config.yaml
dataset: "read English sentences (LibriTTS-R)"
input: "log_mel"
encoder_norm: "batchnorm"
encoder_kernel_size: 17
decoder_dropout: 0.1
residual_init: "zero_last"
warmup_steps: 440
adamw_weight_decay_other_params: 0.05
Rows from block 4 of the audio encoder of a small encoder-decoder audio transcriber, named by matrix and row number. Rows with one number belong to one channel. Each number is 200 + 30 x the weight over its row's rms, rounded and kept within 0 to 999. All counts start at 0.
After each channel's rows are labels from the 100 clips, of 14976, where the channel reaches its highest value: "responds to" is what is common among them. Only what is clearly more common there than usual is listed. The data: read English sentences (LibriTTS-R). In brackets: how many of the 100, against the usual share in percent.
# convs1: first pointwise conv (encoder.blocks.4.convs.1.weight, 112x112x1), inputs 0-111
# convs3: second pointwise conv (encoder.blocks.4.convs.3.weight, 112x112x1, transposed), outputs 0-111

convs1.8,212,178,179,264,298,184,234,185,235,183,153,166,207,171,184,178,180,225,147,186,161,182,267,177,179,182,277,216,194,200,235,226,228,220,246,234,211,179,228,218,157,184,183,232,192,184,215,188,162,214,163,212,199,201,199,188,211,174,193,252,169,220,212,205,196,209,217,228,166,175,169,221,225,123,198,214,209,148,231,136,220,240,204,180,217,170,161,177,251,229,212,248,190,214,218,150,186,183,223,197,255,206,192,205,217,217,217,199,227,200,188,217
convs3.8,221,175,184,188,183,176,204,228,231,206,179,156,243,237,149,266,202,218,262,203,170,203,184,234,185,151,213,210,212,193,208,224,221,249,241,231,183,216,248,216,223,143,181,237,175,224,271,189,218,203,204,196,218,226,238,198,213,186,204,204,226,147,241,216,229,162,164,198,236,213,229,167,185,171,199,191,201,172,245,210,202,236,172,152,243,196,206,189,231,217,216,183,187,190,206,144,194,144,237,149,141,194,150,159,216,247,147,214,203,232,183,182
responds to: voice: female (88 vs 52.4)

convs1.109,178,229,125,178,294,193,224,172,238,219,203,206,224,117,205,194,201,185,179,203,211,172,191,230,203,182,194,203,207,226,185,232,200,221,182,163,187,254,220,229,207,264,228,172,190,181,169,224,208,127,179,234,237,209,188,157,201,173,210,208,150,162,181,198,181,167,208,228,206,232,172,193,200,179,219,182,198,250,194,225,227,161,189,173,114,218,221,172,207,208,186,185,225,234,227,121,178,187,219,165,186,196,233,223,192,213,255,208,207,224,173,179
convs3.109,213,161,180,227,177,176,235,155,207,203,256,147,199,181,233,236,195,248,164,203,189,188,190,199,188,214,171,145,209,189,136,226,231,208,176,151,196,197,214,176,203,260,230,272,189,170,143,211,234,191,170,152,202,182,222,208,195,181,194,236,145,219,201,164,205,194,202,233,210,281,150,185,220,209,193,176,201,204,257,223,201,221,189,207,194,168,198,196,161,232,209,219,235,244,198,233,182,151,217,132,188,150,241,188,208,189,158,186,247,200,211,198
responds to: voice: female (82 vs 52.4)

convs1.37,192,212,173,185,154,155,175,240,174,160,167,192,211,222,153,221,215,211,199,227,216,190,185,175,207,222,129,179,200,177,155,195,181,229,192,225,233,260,183,183,192,224,231,237,247,144,175,218,150,182,230,232,189,181,145,170,218,167,192,199,193,205,273,184,159,162,202,215,213,189,170,233,259,205,227,127,222,149,196,199,161,225,270,179,176,252,252,215,224,203,195,197,230,158,188,206,206,173,183,200,216,219,188,192,178,194,152,177,166,168,178,194
convs3.37,194,258,243,178,176,216,165,160,162,183,161,218,199,205,219,253,264,252,176,214,207,190,239,198,167,168,253,202,226,181,206,225,151,209,178,223,223,206,190,194,270,214,252,177,207,218,262,171,213,222,213,181,193,210,185,236,197,178,269,197,181,163,150,224,215,204,236,177,225,173,193,191,175,190,181,225,205,233,172,212,188,165,152,191,196,232,209,201,158,143,203,204,166,170,242,194,226,204,242,146,236,167,174,255,191,135,179,175,176,201,193,200
responds to: voice: male (75 vs 47.6)

convs1.90,162,183,211,189,224,187,252,193,133,183,202,218,157,167,198,205,176,194,152,193,182,166,213,218,166,188,274,225,194,181,188,214,160,219,204,123,154,147,179,243,192,218,181,208,186,158,212,220,161,203,225,180,218,191,168,217,165,236,172,205,163,216,209,153,172,201,210,159,200,184,161,205,196,212,193,170,201,179,272,205,152,229,218,194,198,202,170,251,203,242,200,159,171,280,162,175,218,200,199,234,184,215,189,192,207,207,168,109,209,194,243,203
convs3.90,236,200,197,197,180,184,208,179,229,206,236,202,214,196,213,199,200,138,257,223,176,186,217,204,252,239,146,165,197,184,232,226,165,193,238,183,227,226,226,160,119,195,207,206,213,198,218,234,178,166,223,149,215,141,219,198,216,177,237,155,220,193,211,246,187,191,241,174,196,164,158,273,166,227,177,207,244,160,221,191,162,193,243,210,174,260,198,188,208,197,181,202,171,245,230,213,176,240,190,196,190,209,194,238,142,204,256,137,195,177,202,167
responds to: voice: female (79 vs 52.4)

convs1.25,220,222,209,175,174,188,242,220,161,232,233,244,258,210,190,171,229,241,178,198,199,197,230,203,175,232,145,196,208,197,191,164,222,219,210,245,212,274,221,211,224,251,135,205,201,182,185,105,163,206,175,220,237,216,241,222,194,207,169,191,219,198,221,258,159,200,203,183,222,208,192,177,182,200,190,196,239,145,152,183,182,146,207,234,238,189,185,252,168,228,187,196,219,196,243,198,222,180,238,220,182,167,197,173,268,194,146,209,182,212,238,178
convs3.25,193,181,201,142,232,251,175,181,243,258,171,238,211,200,197,154,178,152,219,218,173,182,199,204,229,181,199,260,213,175,217,225,220,204,234,124,208,168,159,195,191,202,246,161,220,266,141,185,182,217,207,193,209,179,221,213,188,181,223,225,239,165,131,212,197,166,252,205,181,133,153,199,233,228,215,257,187,169,162,199,202,177,174,161,167,235,188,226,211,172,170,193,195,149,182,212,213,208,241,226,204,199,221,231,209,218,258,192,187,205,176,202
responds to: voice: male (73 vs 47.6)

convs1.68,206,177,204,167,176,197,200,242,246,223,196,218,204,188,224,193,214,208,134,208,208,180,188,169,182,168,124,227,199,188,231,205,167,222,180,179,179,180,268,174,204,141,176,241,265,194,192,177,142,253,260,236,205,200,273,171,234,160,195,201,152,165,241,217,211,220,201,177,196,197,192,176,159,149,193,172,190,258,190,209,163,235,215,202,196,198,207,198,163,197,185,258,153,220,230,220,168,211,209,197,236,199,190,223,230,178,178,183,142,208,222,157
convs3.68,199,154,228,195,282,168,223,187,172,191,204,194,233,254,205,204,253,269,250,184,153,180,226,206,150,199,204,206,215,150,235,240,225,199,217,143,188,243,214,201,182,191,264,195,198,208,221,213,171,235,194,198,259,206,186,228,217,223,225,153,223,183,272,158,232,205,212,224,167,250,210,206,189,266,175,188,230,222,182,171,213,218,210,209,220,182,214,213,193,210,192,231,197,188,172,208,187,172,201,151,269,208,196,241,229,237,190,172,204,150,203,213
responds to: voice: male (91 vs 47.6)

convs1.95,208,210,219,222,185,174,156,168,247,182,188,189,224,186,205,172,151,198,184,207,207,202,203,245,189,173,153,188,180,230,201,243,159,191,229,178,224,283,151,209,268,180,201,212,230,193,206,165,228,134,262,215,245,196,182,209,186,174,249,187,219,226,201,191,176,166,211,205,220,208,138,224,208,208,202,221,217,216,212,241,197,233,263,187,185,86,244,198,188,207,221,191,236,223,209,185,234,159,199,233,172,189,188,214,189,258,188,224,193,195,177,228
convs3.95,184,240,210,164,218,177,158,214,203,202,255,236,246,165,162,237,198,222,181,188,234,232,189,213,101,224,242,222,192,157,193,228,186,229,131,193,272,182,250,232,176,222,223,181,204,234,167,174,163,218,222,225,234,272,247,205,190,206,184,230,174,203,207,180,169,199,177,221,174,186,180,201,173,186,194,200,213,217,202,192,272,212,237,203,231,234,175,234,240,168,167,196,212,233,221,214,198,191,204,192,209,136,178,208,239,221,245,162,191,212,209,176
responds to: the word "was" (43 vs 15.7)

convs1.23,213,194,202,182,189,172,163,191,193,182,227,177,138,236,179,209,234,181,255,219,207,173,164,222,193,186,165,233,200,208,205,168,189,221,147,209,230,177,182,230,268,233,246,151,212,184,246,152,212,237,220,200,207,180,155,191,237,205,225,250,238,182,186,253,275,175,175,155,163,225,171,160,205,163,208,212,242,236,188,142,183,155,227,247,196,225,242,240,189,165,196,226,169,187,205,194,203,265,207,198,225,170,229,208,191,243,226,194,221,224,193,216
convs3.23,181,236,190,205,239,205,239,208,172,181,199,199,213,223,192,119,208,177,163,162,269,236,145,196,204,241,187,175,198,256,199,157,176,150,168,169,241,202,217,168,229,213,189,213,213,200,223,205,184,245,188,156,198,172,190,186,206,191,222,230,190,192,165,161,187,197,136,177,184,242,193,243,182,149,241,225,193,234,205,191,187,193,246,219,127,159,161,212,222,211,235,225,178,231,159,198,215,178,186,232,200,231,249,208,159,144,170,159,230,198,231,223
responds to: voice: male (84 vs 47.6)

convs1.60,189,249,211,143,204,231,236,230,179,177,232,139,170,232,178,202,228,221,196,206,174,170,233,238,158,189,196,223,203,181,242,155,220,197,209,169,251,169,170,185,240,104,213,186,189,244,206,220,215,209,183,218,183,242,137,199,170,238,190,255,181,222,217,190,204,182,175,236,210,175,197,216,210,215,162,203,159,212,184,216,183,152,188,202,215,229,221,216,181,235,264,160,219,196,211,214,220,205,201,194,148,183,185,214,132,183,179,210,262,146,185,155
convs3.60,152,179,208,188,228,235,206,194,182,241,196,172,244,171,206,170,183,187,253,218,181,135,216,204,199,123,258,231,204,214,200,233,152,172,142,207,213,212,208,232,191,229,177,192,194,176,144,201,243,143,182,183,184,171,204,180,191,178,187,253,278,164,231,236,201,233,207,223,204,196,189,196,217,204,236,238,182,248,240,189,225,171,223,189,188,167,130,269,204,207,214,219,222,192,183,148,193,193,163,203,196,217,214,169,153,224,225,193,173,215,214,158
responds to: voice: male (73 vs 47.6)

convs1.41,167,232,156,198,291,189,155,208,151,210,179,156,208,163,198,225,220,243,177,191,243,212,181,178,167,175,241,212,185,201,221,159,195,204,196,167,210,222,228,165,234,148,194,180,187,209,186,253,193,229,194,198,227,226,229,241,182,264,253,196,192,215,237,200,254,201,167,213,189,182,227,184,151,227,205,256,215,168,147,216,214,190,167,220,197,190,219,269,228,180,186,220,187,184,172,180,195,144,223,185,205,220,214,176,193,221,164,160,187,261,143,223
convs3.41,229,196,204,149,230,230,193,178,304,216,184,211,240,216,223,214,227,182,186,268,244,171,170,221,215,193,184,210,197,190,223,168,223,218,152,183,206,218,127,203,196,135,217,212,220,165,190,197,177,226,200,233,212,221,210,212,237,197,135,202,164,188,173,182,242,215,181,202,221,212,204,221,220,246,263,185,224,197,243,220,175,180,284,217,191,209,193,245,210,192,229,213,190,162,167,214,193,259,192,240,170,239,191,211,257,229,219,187,178,187,233,218
responds to: voice: female (80 vs 52.4)