Weights of a small encoder-decoder audio transcriber.
Training: 8900 steps, batches of 64.
Data: trained on read English sentences (LibriTTS-R), 15625 training examples, 36.5 epochs.
Rows from block 3 of the audio encoder of a small encoder-decoder audio transcriber, named by matrix and row number. Rows with one number belong to one channel. Each number is 128 + 24 x the weight over its row's rms, rounded and kept within 0 to 255. All counts start at 0. Numbers have three digits each. After the name is the row's rms in percent of the matrix's.
After each channel's rows are labels from the 100 clips, of 14976, where the channel reaches its highest value: "strongest on" is what is common among them. Only what is clearly more common there than usual is listed. The data: read English sentences (LibriTTS-R).
# convs1: first pointwise conv (encoder.blocks.3.convs.1.weight, 112x112x1), inputs 0-55
# convs3: second pointwise conv (encoder.blocks.3.convs.3.weight, 112x112x1, transposed), outputs 0-55

convs1.27 104:170139174142125156124132141113096180138149139122131127129163181157123152130101125151141137156148136179158128140141131112134145133109135123117075141118127093160142106133
convs3.27 101:139140118128142105111140079117122142132118112111176114095136111144142153116094129129135064129142117141118107098059130172105163116101132126128134126123115067127113168124
strongest on: the word "this"

convs1.50 108:145113110192047128141147151125099129114072118114139131123133117114078157121140155101136083106130145115113131127121127133148141136128190128132097141171131098140119141144
convs3.50 117:120166125164116121100075154094132117104125083141138178148136172105119129156159168137122101129105110111129170130121126136105111081107120088139128120101150134146120159152
strongest on: voice: female

convs1.69 095:127135133127151116128127129167124150119113152100128127173112083118154130139108124124106119104155118128110156106111124117085143163124150139134126109078117101142102080151
convs3.69 106:151111169108143145113100130114140149112106146144129148145145126161170173113119164104134119127107138113149111126139155130139104158127164137133168146128140132160150146108
strongest on: voice: female

convs1.47 090:086127118076119163131130141090085140130162108161125146119133077152110150159084154102115123146114120120114102096109131116135122105122121138118113126102110103150154156160
convs3.47 099:179135127099133100137115126111171164101180118148116147109102123142108164139105153127137103124110112120136130117093129112124167124104148147111123102153120140122113147115
strongest on: the word "was"

convs1.26 094:101162143089127144107186130132077146105089157111106136145130135120124149107112135136137148162131159150131156127151134140137113154137139136113118113118146135141101159064
convs3.26 109:145191126109096103148112109120127090133135114161102098122140126150172152129125128106141094082073131157155126136109140085146137114170125116138121132091113134108114119086
strongest on: voice: male

convs1.52 107:080119123123138167100124129133047146150137122139140111130158156118142125167118139114131130109099131104124130096159170120126153126150119148134140131115145148127180105132
convs3.52 095:142138125123152068128138164123096113117115126164131115142138130096124119134102151118140112105099094143137158148109063149131127111162091116129105146128139096147145111082
strongest on: voice: male

convs1.51 101:146132108162107125196129123122111108119128152101142113125109121115094122107113112150124164130112154125090115121127091161069134157144110108151128119116147117150146111127
convs3.51 104:128104124123136155131112064118133143115125132097115100141109095177161148122138124123128109120181110149139104117153115137115104162151138102072153112137161135116126093139
strongest on: voice: female

convs1.92 102:111152110140103124121114082122088149130104136117093119158116108129130119142077165079132152117122115135113135109161129084158124132081107153125191142122116197134107119147
convs3.92 092:105123129101142113092193127138180119122153136132112140140120126108123091181137162131119081174178111126080114100138071146167117166116105134112125153119116087115159152116
strongest on: voice: male

convs1.56 099:151164123137125111114225110146119134098158175113144134134134134108111178140150141153125142127119101146117120066162112119122153161092140092133145160128137141118101129098
convs3.56 088:097163112103162082160111104139158135127124141131127083074121138131152135135140103143154147146113111111087115125120164155143096099078117118119137119159158119138166129116
strongest on: voice: male

convs1.9 102:100146116147132142159127136103118100112101141126120113134106126166138153158142152102143117154138135176109131122146152085143180155130128141111075119137104119136126140169
convs3.9 100:142110122094149155099138106161083154150133159124154121111117152118140129109108137140133123126135116136197149141124129113125144111177114115079150134121148139127124139151
strongest on: the word "not"; the word "is"

convs1.90 094:140113131129130122108161134125124107116147124147134118132121095116201124124126131110147117156122195110138155151154110111151118118087133120077125111164148116120092135156
convs3.90 109:136114132150121100133130154122145146168128148161115143142140149134157093135137139130108076131104103179145167088154076125135115120131121095138119134100147127102177158107
strongest on: the word "you"

convs1.74 103:099133165134169150097120107109148095104095139127143098150113151148087121121155115102116120127092189115160167103118118107126151156135133093168080145144111164104117137139
convs3.74 100:122150123128163111069117154135135145110116107131102125129117155122136141107144177135099088118114118106137121122121145093148142132139130097129064116118070143125149119115
strongest on: the word "you"

convs1.104 101:135131111150154148125155107147147060119076116161106112113144134134121101146135066107118126079106108200130132137111125140128133166134143128164066128120133131113115107138
convs3.104 099:141109125122147153077102127140134126137134123106109145167120136089139106123173097180136151124123119124123127153169139121145126152141083118107076151114096118123154131114
strongest on: voice: male

convs1.21 087:144124126098113119120123109166137143117137058111170143107083132115132125126130125130120098110129095105127088101166129146130119159129130077145105108088146132091141101131
convs3.21 103:138119130104111172155133129117141134165139126120142077126162121129115127137115100104046160145155141132123147160140135112120124123102131113111148117126151115120134129178
strongest on: voice: female

convs1.82 101:092118121094118111181120089111139120120097111122125112132137150123131146098172154130125081124121139106100174141116104058144132090115118122081141156065119140127095140120
convs3.82 105:143128137179107127071115146116095116129122147098136123122144115147144136119117175137115116144091100161138158105136135114113126126095194140124114144145130128083139100143
strongest on: voice: female

convs1.95 093:081151107130139137070112144132121152112130109151158128153123093127111088145112131153120139151146124121099170153124158124136129144155135056131108110167126136183120140143
convs3.95 096:163110142104121142165134156115086137107141121106141086141127123112073139121134123156084141172155124058123133184140124140131112144146129178125165158138135088124096121130
strongest on: voice: female

convs1.109 099:134116123091165161150127132154120105112058124132128131106152126162142153114178103093122087132133138144118186142125089145095129116147148109146135146102128121119149139180
convs3.109 108:110157120136169130140135121103119125118092134082129091104132136153173130118127162118139100113113116107153129115135119067147125095110111150103156144124137178141110057133
strongest on: voice: female

convs1.46 097:104131119123128159160103134086102118103095153109140132127114153131152117099135111123104127106112080071109116119118063088116117115135109134120095135132156124115120140161
convs3.46 105:144121120144111141099108129121095137114138086142128100112145104148119183162109180137165113124115128163111164132114138115116151159120126128080106101112118149115114150171
strongest on: the word "she"; the word "said"

convs1.75 099:120139143115123185138148119140130108085146134110132106178126129087129119159125137105156130111144132152139156142086111095164148114147123102146116085069127137116098125132
convs3.75 093:145117120115145102088160132146096120098120165091189136118131110139142173105191151107112118141119109152140104121092195133102149154107138096147131120131152146134131111106
strongest on: voice: male

convs1.19 095:125118130118117132122199175111132114111091157139149093115135129108125150135105140128136179149126152120126104129103089122115122152137146148148126142126164109133130138132
convs3.19 100:132139138108119191061139129118125138168137156071111103092090075135131151130114170159143099050144088106078131102131139120150123132117112103109125142111137157139130114103
strongest on: voice: male