{"model": "encoder-decoder audio transcriber", "hop_length": 160, "spec_augment": true, "fusion": "prefix", "decoder_bias": "all", "decoder_positions": "learned", "residual_init": "zero_last", "steps": 8900, "epochs": 36.5}
Rows from block 3 of the audio encoder of a small encoder-decoder audio transcriber, named by matrix and row number. Rows with one number belong to one channel. Each number is 500 + 50 x the weight over its row's rms, rounded and kept within 0 to 999. All counts start at 0. Numbers have three digits each.
After each channel's rows are labels from the 100 clips, of 14976, where the channel reaches its highest value: "responds to" is what is common among them. Only what is clearly more common there than usual is listed. The data: read English sentences (LibriTTS-R).
# convs1: first pointwise conv (encoder.blocks.3.convs.1.weight, 112x112x1), inputs 56-111
# convs3: second pointwise conv (encoder.blocks.3.convs.3.weight, 112x112x1, transposed), outputs 56-111

convs1.74:473455450431587505601511487478558472553441536490514385460558570465523506538521469542487552604483560580424564509541488541509514544485547496443489554407492498516533537498
convs3.74:539574573524448512430629540496478519452537501400475535531538494443443523528436552508547446388495450568593513509565449429583475548487537539499557460523454486516415559403
responds to: the word "you"

convs1.14:547511481398576580461482613539493493497536473522594583504491517517484442544589465423482487442579481536583570547533529554506522575494530536447534476444464547519386524446
convs3.14:575566488560471504553510442463550474517455415402463428492560491480534503533546474494460423488535538508475540515582518500568545469487606352497470536566490549456475442469
responds to: voice: male

convs1.27:505492465535488490478420423612519492429497518489543446615533438456532461416449494495490452524374447539483481510382427467502550518459538554620548483556486515568501503567
convs3.27:547628441520510513434455589489407525429554437482558454430444464460543444478491504584503447534485516490498484579447497407431497527531457446538557481455455544539513440471
responds to: the word "this"

convs1.109:495463517551432462576590486496565505537440506425567584541460484366492527525581491521414459513580540492440509482512449429434465506501486514435484538437519560505558529523
convs3.109:509466481541497530468538525484497527486483574556551428532541452604511541525476473593423476437500474525539467440435514563564503554521465427512550441558669543504546435503
responds to: voice: female

convs1.92:471513514507509462546495430469450535499490505655503547396595523533455536555558518463498568518385529513526491533535516525443448436458491415472496454415486504495502510479
convs3.92:548533514512473445521490566511495535504489511414468424493452497581507557482515532444538483526511464443451477456525589471467465468484510527510514600504537378502592512489
responds to: voice: male

convs1.50:467420489602427542552503417542480519516545584470512421524505452454596538486424474581442549507510474479474582446472548523527515492470531542524503524480488508522601509411
convs3.50:563579514500500495542514582450520531473522515480474495518508509533386433550399424506534463493540613507542512491407453528465530526408520489475427546587468595538498455442
responds to: voice: female

convs1.46:498510479457545575437486486450526575526524448477454490519525582445574469533529478529534574586453524406484493448528446557477514418465489573438530597452526543448538329530
convs3.46:549535522556477523492524387467467519529520521514509365474559491523533597515533650520575533463494595511458427433558520571468569541476474586492467463539524482577550480460
responds to: the word "she"; the word "said"

convs1.82:520468462505601429434533514512594486452539483409525419539426572463504523486596492467453520535512505592467533493473531564446507483478600491434517434512517485542506511492
convs3.82:505602452447483517523490538543456463494442484420509488485532494501522446475416386511544495611467559453431470465608544485521497399485567552490453566547491482574499562371
responds to: voice: female

convs1.68:449455552493528452452557426390505486440437536543507482579474502502524492514431474519510455508489548559482547506473477510539549491487489513405482480511570485534424501370
convs3.68:499465542552525487410544538485527573429479529509395525511438537474506529424464561568522466507446582502520480519459510428446535468513502579566426489506524609429440511376
responds to: voice: male

convs1.21:488456569512509482504530505462451352575483441512563499441552469569386467430452546425453417505535429468480531500486451511439530475540450486441591498486555505522464547615
convs3.21:482469514464515503510476503444495381454472533536494484436500658448541504494505511475484506516400656452357496527523491504485472531485562529526633478465539448448571451478
responds to: voice: female

convs1.104:457522497505567443539436545470524514496466596553477459535523498439510475546454576520593480513448512481592625521512438553544473472498541562596553450497464443511505508505
convs3.104:395554432496508539557444500460326525519477454518400435462503416553609511486474480546478436437436493512489413489433506532530456528546509466509526522485450473536443513395
responds to: voice: male

convs1.56:563607501595436441527467520440492502539446493429526529451437514506565558469558514544490486453478502505510462464571477507498507509390592508472405515432486516496510471551
convs3.56:437547540419467541544579527503528512547504462432545605523482477482569544447584609391498401497538513462482517461594506526444535507587558588480489499486518459563523502514
responds to: voice: male

convs1.51:420563518599511384549554554513502411418490488493481507571612481515524521479530446474449451543501544592519515531540359484437501475464515562577509558449586480485503541602
convs3.51:534555461493525536467539586608454514486448457497606487428548486467524367538487491478508586453507507470490524541364514531557504555585568595425545485509500489503524419493
responds to: voice: female

convs1.9:483463532533441490590536474530502488471504591547462456507334472504460495488553396457516525359471521530524544482483547525394541487547490447496512416427502483606470485608
convs3.9:535590470530407533547491459566500509401557455469472486441496500507439522565502488449509487398426570576483515522414538513474478526431387558472504483565336573489538517587
responds to: the word "not"; the word "is"

convs1.47:498491507538487562538436514549528501442495540544571487624387438467418398499516462566503424425514467568500509569359528487455425507474526531465468463475466505582511512463
convs3.47:515410476528504484565535468551621518477469529555543577494444484490573598528425507563488494528578419412456497529535556505612561547498456483425486442547635505447570443569
responds to: the word "was"

convs1.26:522481492502418544547506487426566466521503446495543431430417524475574425499408361475531514484388509488514467507433458582419446471473553516531542450399485472598487499472
convs3.26:407476500480484462579469485518524482537444426586433571487486488540613563566538433543485463513491485451550496476537489376515518491489494447515483624497529533525430572559
responds to: voice: male

convs1.75:458521493459438486535532580523619502518486508515538556488594484542462485539507515492538458503421515404529416569580477426455509540451555609404503408473525450409457515458
convs3.75:535567442449528486596580549477459478408524416483509424499418562482521482458522453489498502462525459583541461553418573424500474469588479560484531493500489537477475559487
responds to: voice: male

convs1.52:449472519448540478542451480587477491494521575527463529522375511477453460523500511475488496482502517611573507567491508528512521448503509446507533545478607549712432580537
convs3.52:519490538480598552547460472523427490559542532465482533461492520438425493506554489519535490414534597446554436486478433501496513478406580507548482487402607579632571522499
responds to: voice: male

convs1.90:499546443450545598497514429546496459581495531445510408522571436546553469431446440482469368512528509432507579503547418479420550465435483455555569452587520458553538486520
convs3.90:542507399468475516385561624496590482552429491457513567441514486537527533517478510553421593455554496550596512527499488550473483472481488532510500525508511422597517483610
responds to: the word "you"

convs1.95:473454507432509438533472505482503517566574552455511505430546474445391457464570486450510443463530427494510501453507469546519571444609499425481538468588588614472516540460
convs3.95:471426555566511484460494465523505565494487372565450485529510422457480453467531534446583500531553504411501465479539551493452494461540411498560528531495477382528526479536
responds to: voice: female

convs1.69:527506501535509443480558511516437487521509512488490500439573550444490558437481471750444590473601492462556564497486501468538487532491588543581444550522517449479549480575
convs3.69:603495548406488472367469445464432494526569478490446505560543455465490473590498473315574547498567488459482581487430552541467504398530561511465510520444460456539432488519
responds to: voice: female

convs1.19:525450430528388460529490461475491483556503501480619318488449528570534488453511399513520487508475514430574494497482499442657514567567484532532518530485467445570450478588
convs3.19:573460504479547516604515506442442555471481522536536529507522543531518517563516501506405418529443483450534484483493480446467512483518519535548481491552614516494467484461
responds to: voice: male

convs1.86:554570505435485522490470441558582505547483564452499524538428538578504466573544541476578422611510501441423568511454530473514453459527468551526511479511547500493459477552
convs3.86:469525528461521542551567504495486512473584513417572584482536553369480448541477506510403586477477486530400474483507483512525518537538550429472475558503518502448524416585
responds to: voice: male