Weights of a small encoder-decoder audio transcriber.
Model: encoder arch quartznet, encoder norm batchnorm, encoder depths [2, 4, 2], encoder widths [96, 112, 144], decoder width 128, decoder activation gelu.
Training: 8900 steps, batches of 64.
Data: trained on read English sentences (LibriTTS-R), 36.5 epochs.
Rows from block 4 of the audio encoder of a small encoder-decoder audio transcriber, named by matrix and row number. Rows with one number belong to one channel. Each number is 128 + 24 x the weight over its row's rms, rounded and kept within 0 to 255. All counts start at 0. Numbers have three digits each.
After each channel's rows are labels from the 100 clips, of 14976, where the channel reaches its highest value: "loudest band" is the band of the loudest frequency at the time of the peak. Only what is clearly more common there than usual is listed. The data: read English sentences (LibriTTS-R).
# convs1: first pointwise conv (encoder.blocks.4.convs.1.weight, 112x112x1), inputs 0-111
# convs3: second pointwise conv (encoder.blocks.4.convs.3.weight, 112x112x1, transposed), outputs 0-111

convs1.48:076116113124134101137163133127114127142139177110138160117144159155159118136088177130148116171142142088131106134112136144094170133127111123123105151110143195155081095107155143102133126106093145152125118132122143137080104131102124137088146126132166156145094127090128131140135171144114135136157107160176139155122103137142121163168138141159
convs3.48:117116155132128116160124133137155104129159123164136127088167120125141130117083121161105114110128142140127115102107155108075121151140126141074160168130138192105129118111121136123107112129085129141160107169074159107141165101144118155144150111147163186126121133141097137136136105182145158114147080131134138099127107096145104169139137116121
loudest band: 4000 to 8000 Hz

convs1.67:103169099111121103147098177101107166161128134095137115108120120117161105147170150151134121139118124144160117129138107145103096140154109093120116116166102097110166129153142118133108133152065171149108116147138142145125124157135127136160128133117115148124088136177055100121071084114146150087122108118133121107144139112139151137116108106112
convs3.67:106147155158172184125128157105123121146143147099132179132155154113111137127075118118133146119082130082137155076153126148125154113086135157114149087133115151094117141104123151108127151137124097131117118144095164131070093133110099139149113169105120149151082112115146108159123112113098124155147116106096158153128154139130149095107142126120
loudest band: 500 to 1000 Hz

convs1.40:112118141107124159165117122144137131139142119114168122136129116119140151131136120131119124148102113111133130076114133168123130024117120139104114137133123140117143180120139125130144135111161153149149132132118145160154119085121104109098127131104085105102156142089116097187131137124117149113154107029091150143140125162128123119139147116137
convs3.40:123160125146134160140170132084178109104137144133142183146134136121126130190154111172128139157129144156141150110126150162119154075113117117138133148102078157107123131081135128120147130148149117107119162160108171068146138100154120124135140108146124198115139151173138135136121087118166131118144109105123128156146113133137154123105132131134
loudest band: 4000 to 8000 Hz

convs1.110:114125142131104140182090140126144155159161152156113117132132116110113130134078106142144120128121081084115124135161151178111114115150128110117149119131135212168136123151093109118110141126109122157113139119110134136111118128112140133136153078118111126051121133115165162127089129108114141132164081098134122147180138139101124111131132157107
convs3.110:170094144144133113170121126119151110119133137164164117106143139138164097113137127099105085132137069118095106139152115113128125141141171129120110146156131101178148167107139154131130121102145140103127122082153129150101115151092110117137125135143148134159136114198100140160136125129129153162131095155143152121201104130117185155118103130118
loudest band: 250 to 500 Hz

convs1.79:183162119107120132166115103091122144109123119111146151150127109104146135071149176134089121124111144105148103135124151143138119131147098149124118144116106123119144195100136168161131110160075104085143175109140101114139107145106106138114114163105088116097114141134110137138091135139121163096148129126098125109138108094155123133088104080125
convs3.79:080103145108114149151133138162151110139151122133132094114176174126161160135139127100148115178106170124095088095109106142143121128097164114138122097093164089138123148134103126151105098158139118151138130141205116145109154154146112117127154092132122154123162165135118125138136143149153109056120116134110129114116104117117107096131111125113
loudest band: 500 to 1000 Hz

convs1.83:139112095154118134130143174120126120145169112111120129147137108166142123152109179106126224134163159122125122147139078106118137129131104113144155134146151153092143113142158154114165076104124133127158115138131130132151143136110110123117147078124117113074111163105161120136113135116161153150132154108157153146084171141135131136139164145145
convs3.83:114104118144101132126126149134153113170136166126128114172108112136147160089141069168137109118131132128142116112111150147101119167129123115088088096132119125126150144146089141156114136135148089129102146128114125092137108122147136140142071151087166115151158150101140137096134185147135104133118083152133157134083133138157092143071110134163
loudest band: 250 to 500 Hz

convs1.82:110152126111127131136127085181124119141115102141121091156152114086163134087111152144135148125116080129167105105150124090132165085146116136164122109102146105144074125170072138104126109120133147132158104128137155096129125100125116160148143150135096176131153147111084152134106121152121122156152115112148109133168113100146162100136137091156
convs3.82:089137125107094123142141133135134124122164127118050137141168129150116092161117114169149150105104139117128060181112125149110111164147112122126134089098122131158145112112150106122128134146157090131096096097167130124108089114152130140108086161101139150120102112134146120168150130104193129119132136140121116117135139143119076122135147129161
loudest band: 2000 to 4000 Hz

convs1.102:079104149085114164160103154112137107138107133138140137162122113125167122117146157147133116126133079152135142116119136099108115114057148131134119121153112123112162174136122137151108105165115137101131116144132132139118091141092111127113161147120119215170108127131172125152133134116111161123102129165124084134160099105147083159133118133141
convs3.102:112110110131117137099139137124151127103104087115103130128098143170088127108164065151128145157097138147111158141138102110158147138123123137115122133117113170147102105104099156103191125116128141172099080141149049152124118101134113111170109124147134088129091151110147150111109137107153100121123118104115115131142103175155142110135116124157
loudest band: 4000 to 8000 Hz

convs1.77:130107139114086122120113136125143135105168118166154161122155114113149120164123126157153122117121137087140113126132164111097144054142108120105123162193133107152120115103150105100157136182124102130155129147130141150115159120143118125117125128139149111154126153068154108106108068172125103159125179100097140140119109090112120128153122123126
convs3.77:135117123126124099127180110139124137133102164092126147127150166123127084130115147125129139102119149075111125114164114148143156124143095120120096112130133128114134118106153090172116081144132128112079106109167121129156168115112117130128133104148154175133107114089103134124140089099161142151136104055188157127127107176124119093134140115111
loudest band: 4000 to 8000 Hz

convs1.69:136114108133068141045136169125142162100116097120126114140139154136136125130163132167160115116072149110117156153116096118133115139113089127126146130137175123138109158130172118129127154120156135150110139129107127153186141124116131121117122076067125118154105111167126121147163177135103110167151145121098138120111123149129097138138129121109
convs3.69:137146123161143148174122157135138115093098170136111149096129111147087180115156084149119185120125119111125161134117122156121132166154093153124111133117163103127125094144144117119070146158113138156126122148129131096141166090125094109157132147108101138133113109152117139154125142144098110104142100080144092093127166119122129095115169097159
loudest band: 250 to 500 Hz

convs1.32:168104137123113158107139143114173171072151172106133124118137130110138122107131141140145146139150062103135129116159136150113096165127126163100103131112145149126111121134110107151153129152107105137084119148174118138112102094128142145128126146158122080170161164114167123144084115140136174114105114137129130099126095143144120155130120122058
convs3.32:147099135134081111140077176114120126156087125145107093154122123158145153128142140134137168140125099140090143148155140128154112125130130127181128108102063184146108143140105132053112101135120139151136102123142175119091116094140146131146099097135153112136146104146160136135160121138130113151126126103130126112126138141102117132078178124116
loudest band: 250 to 500 Hz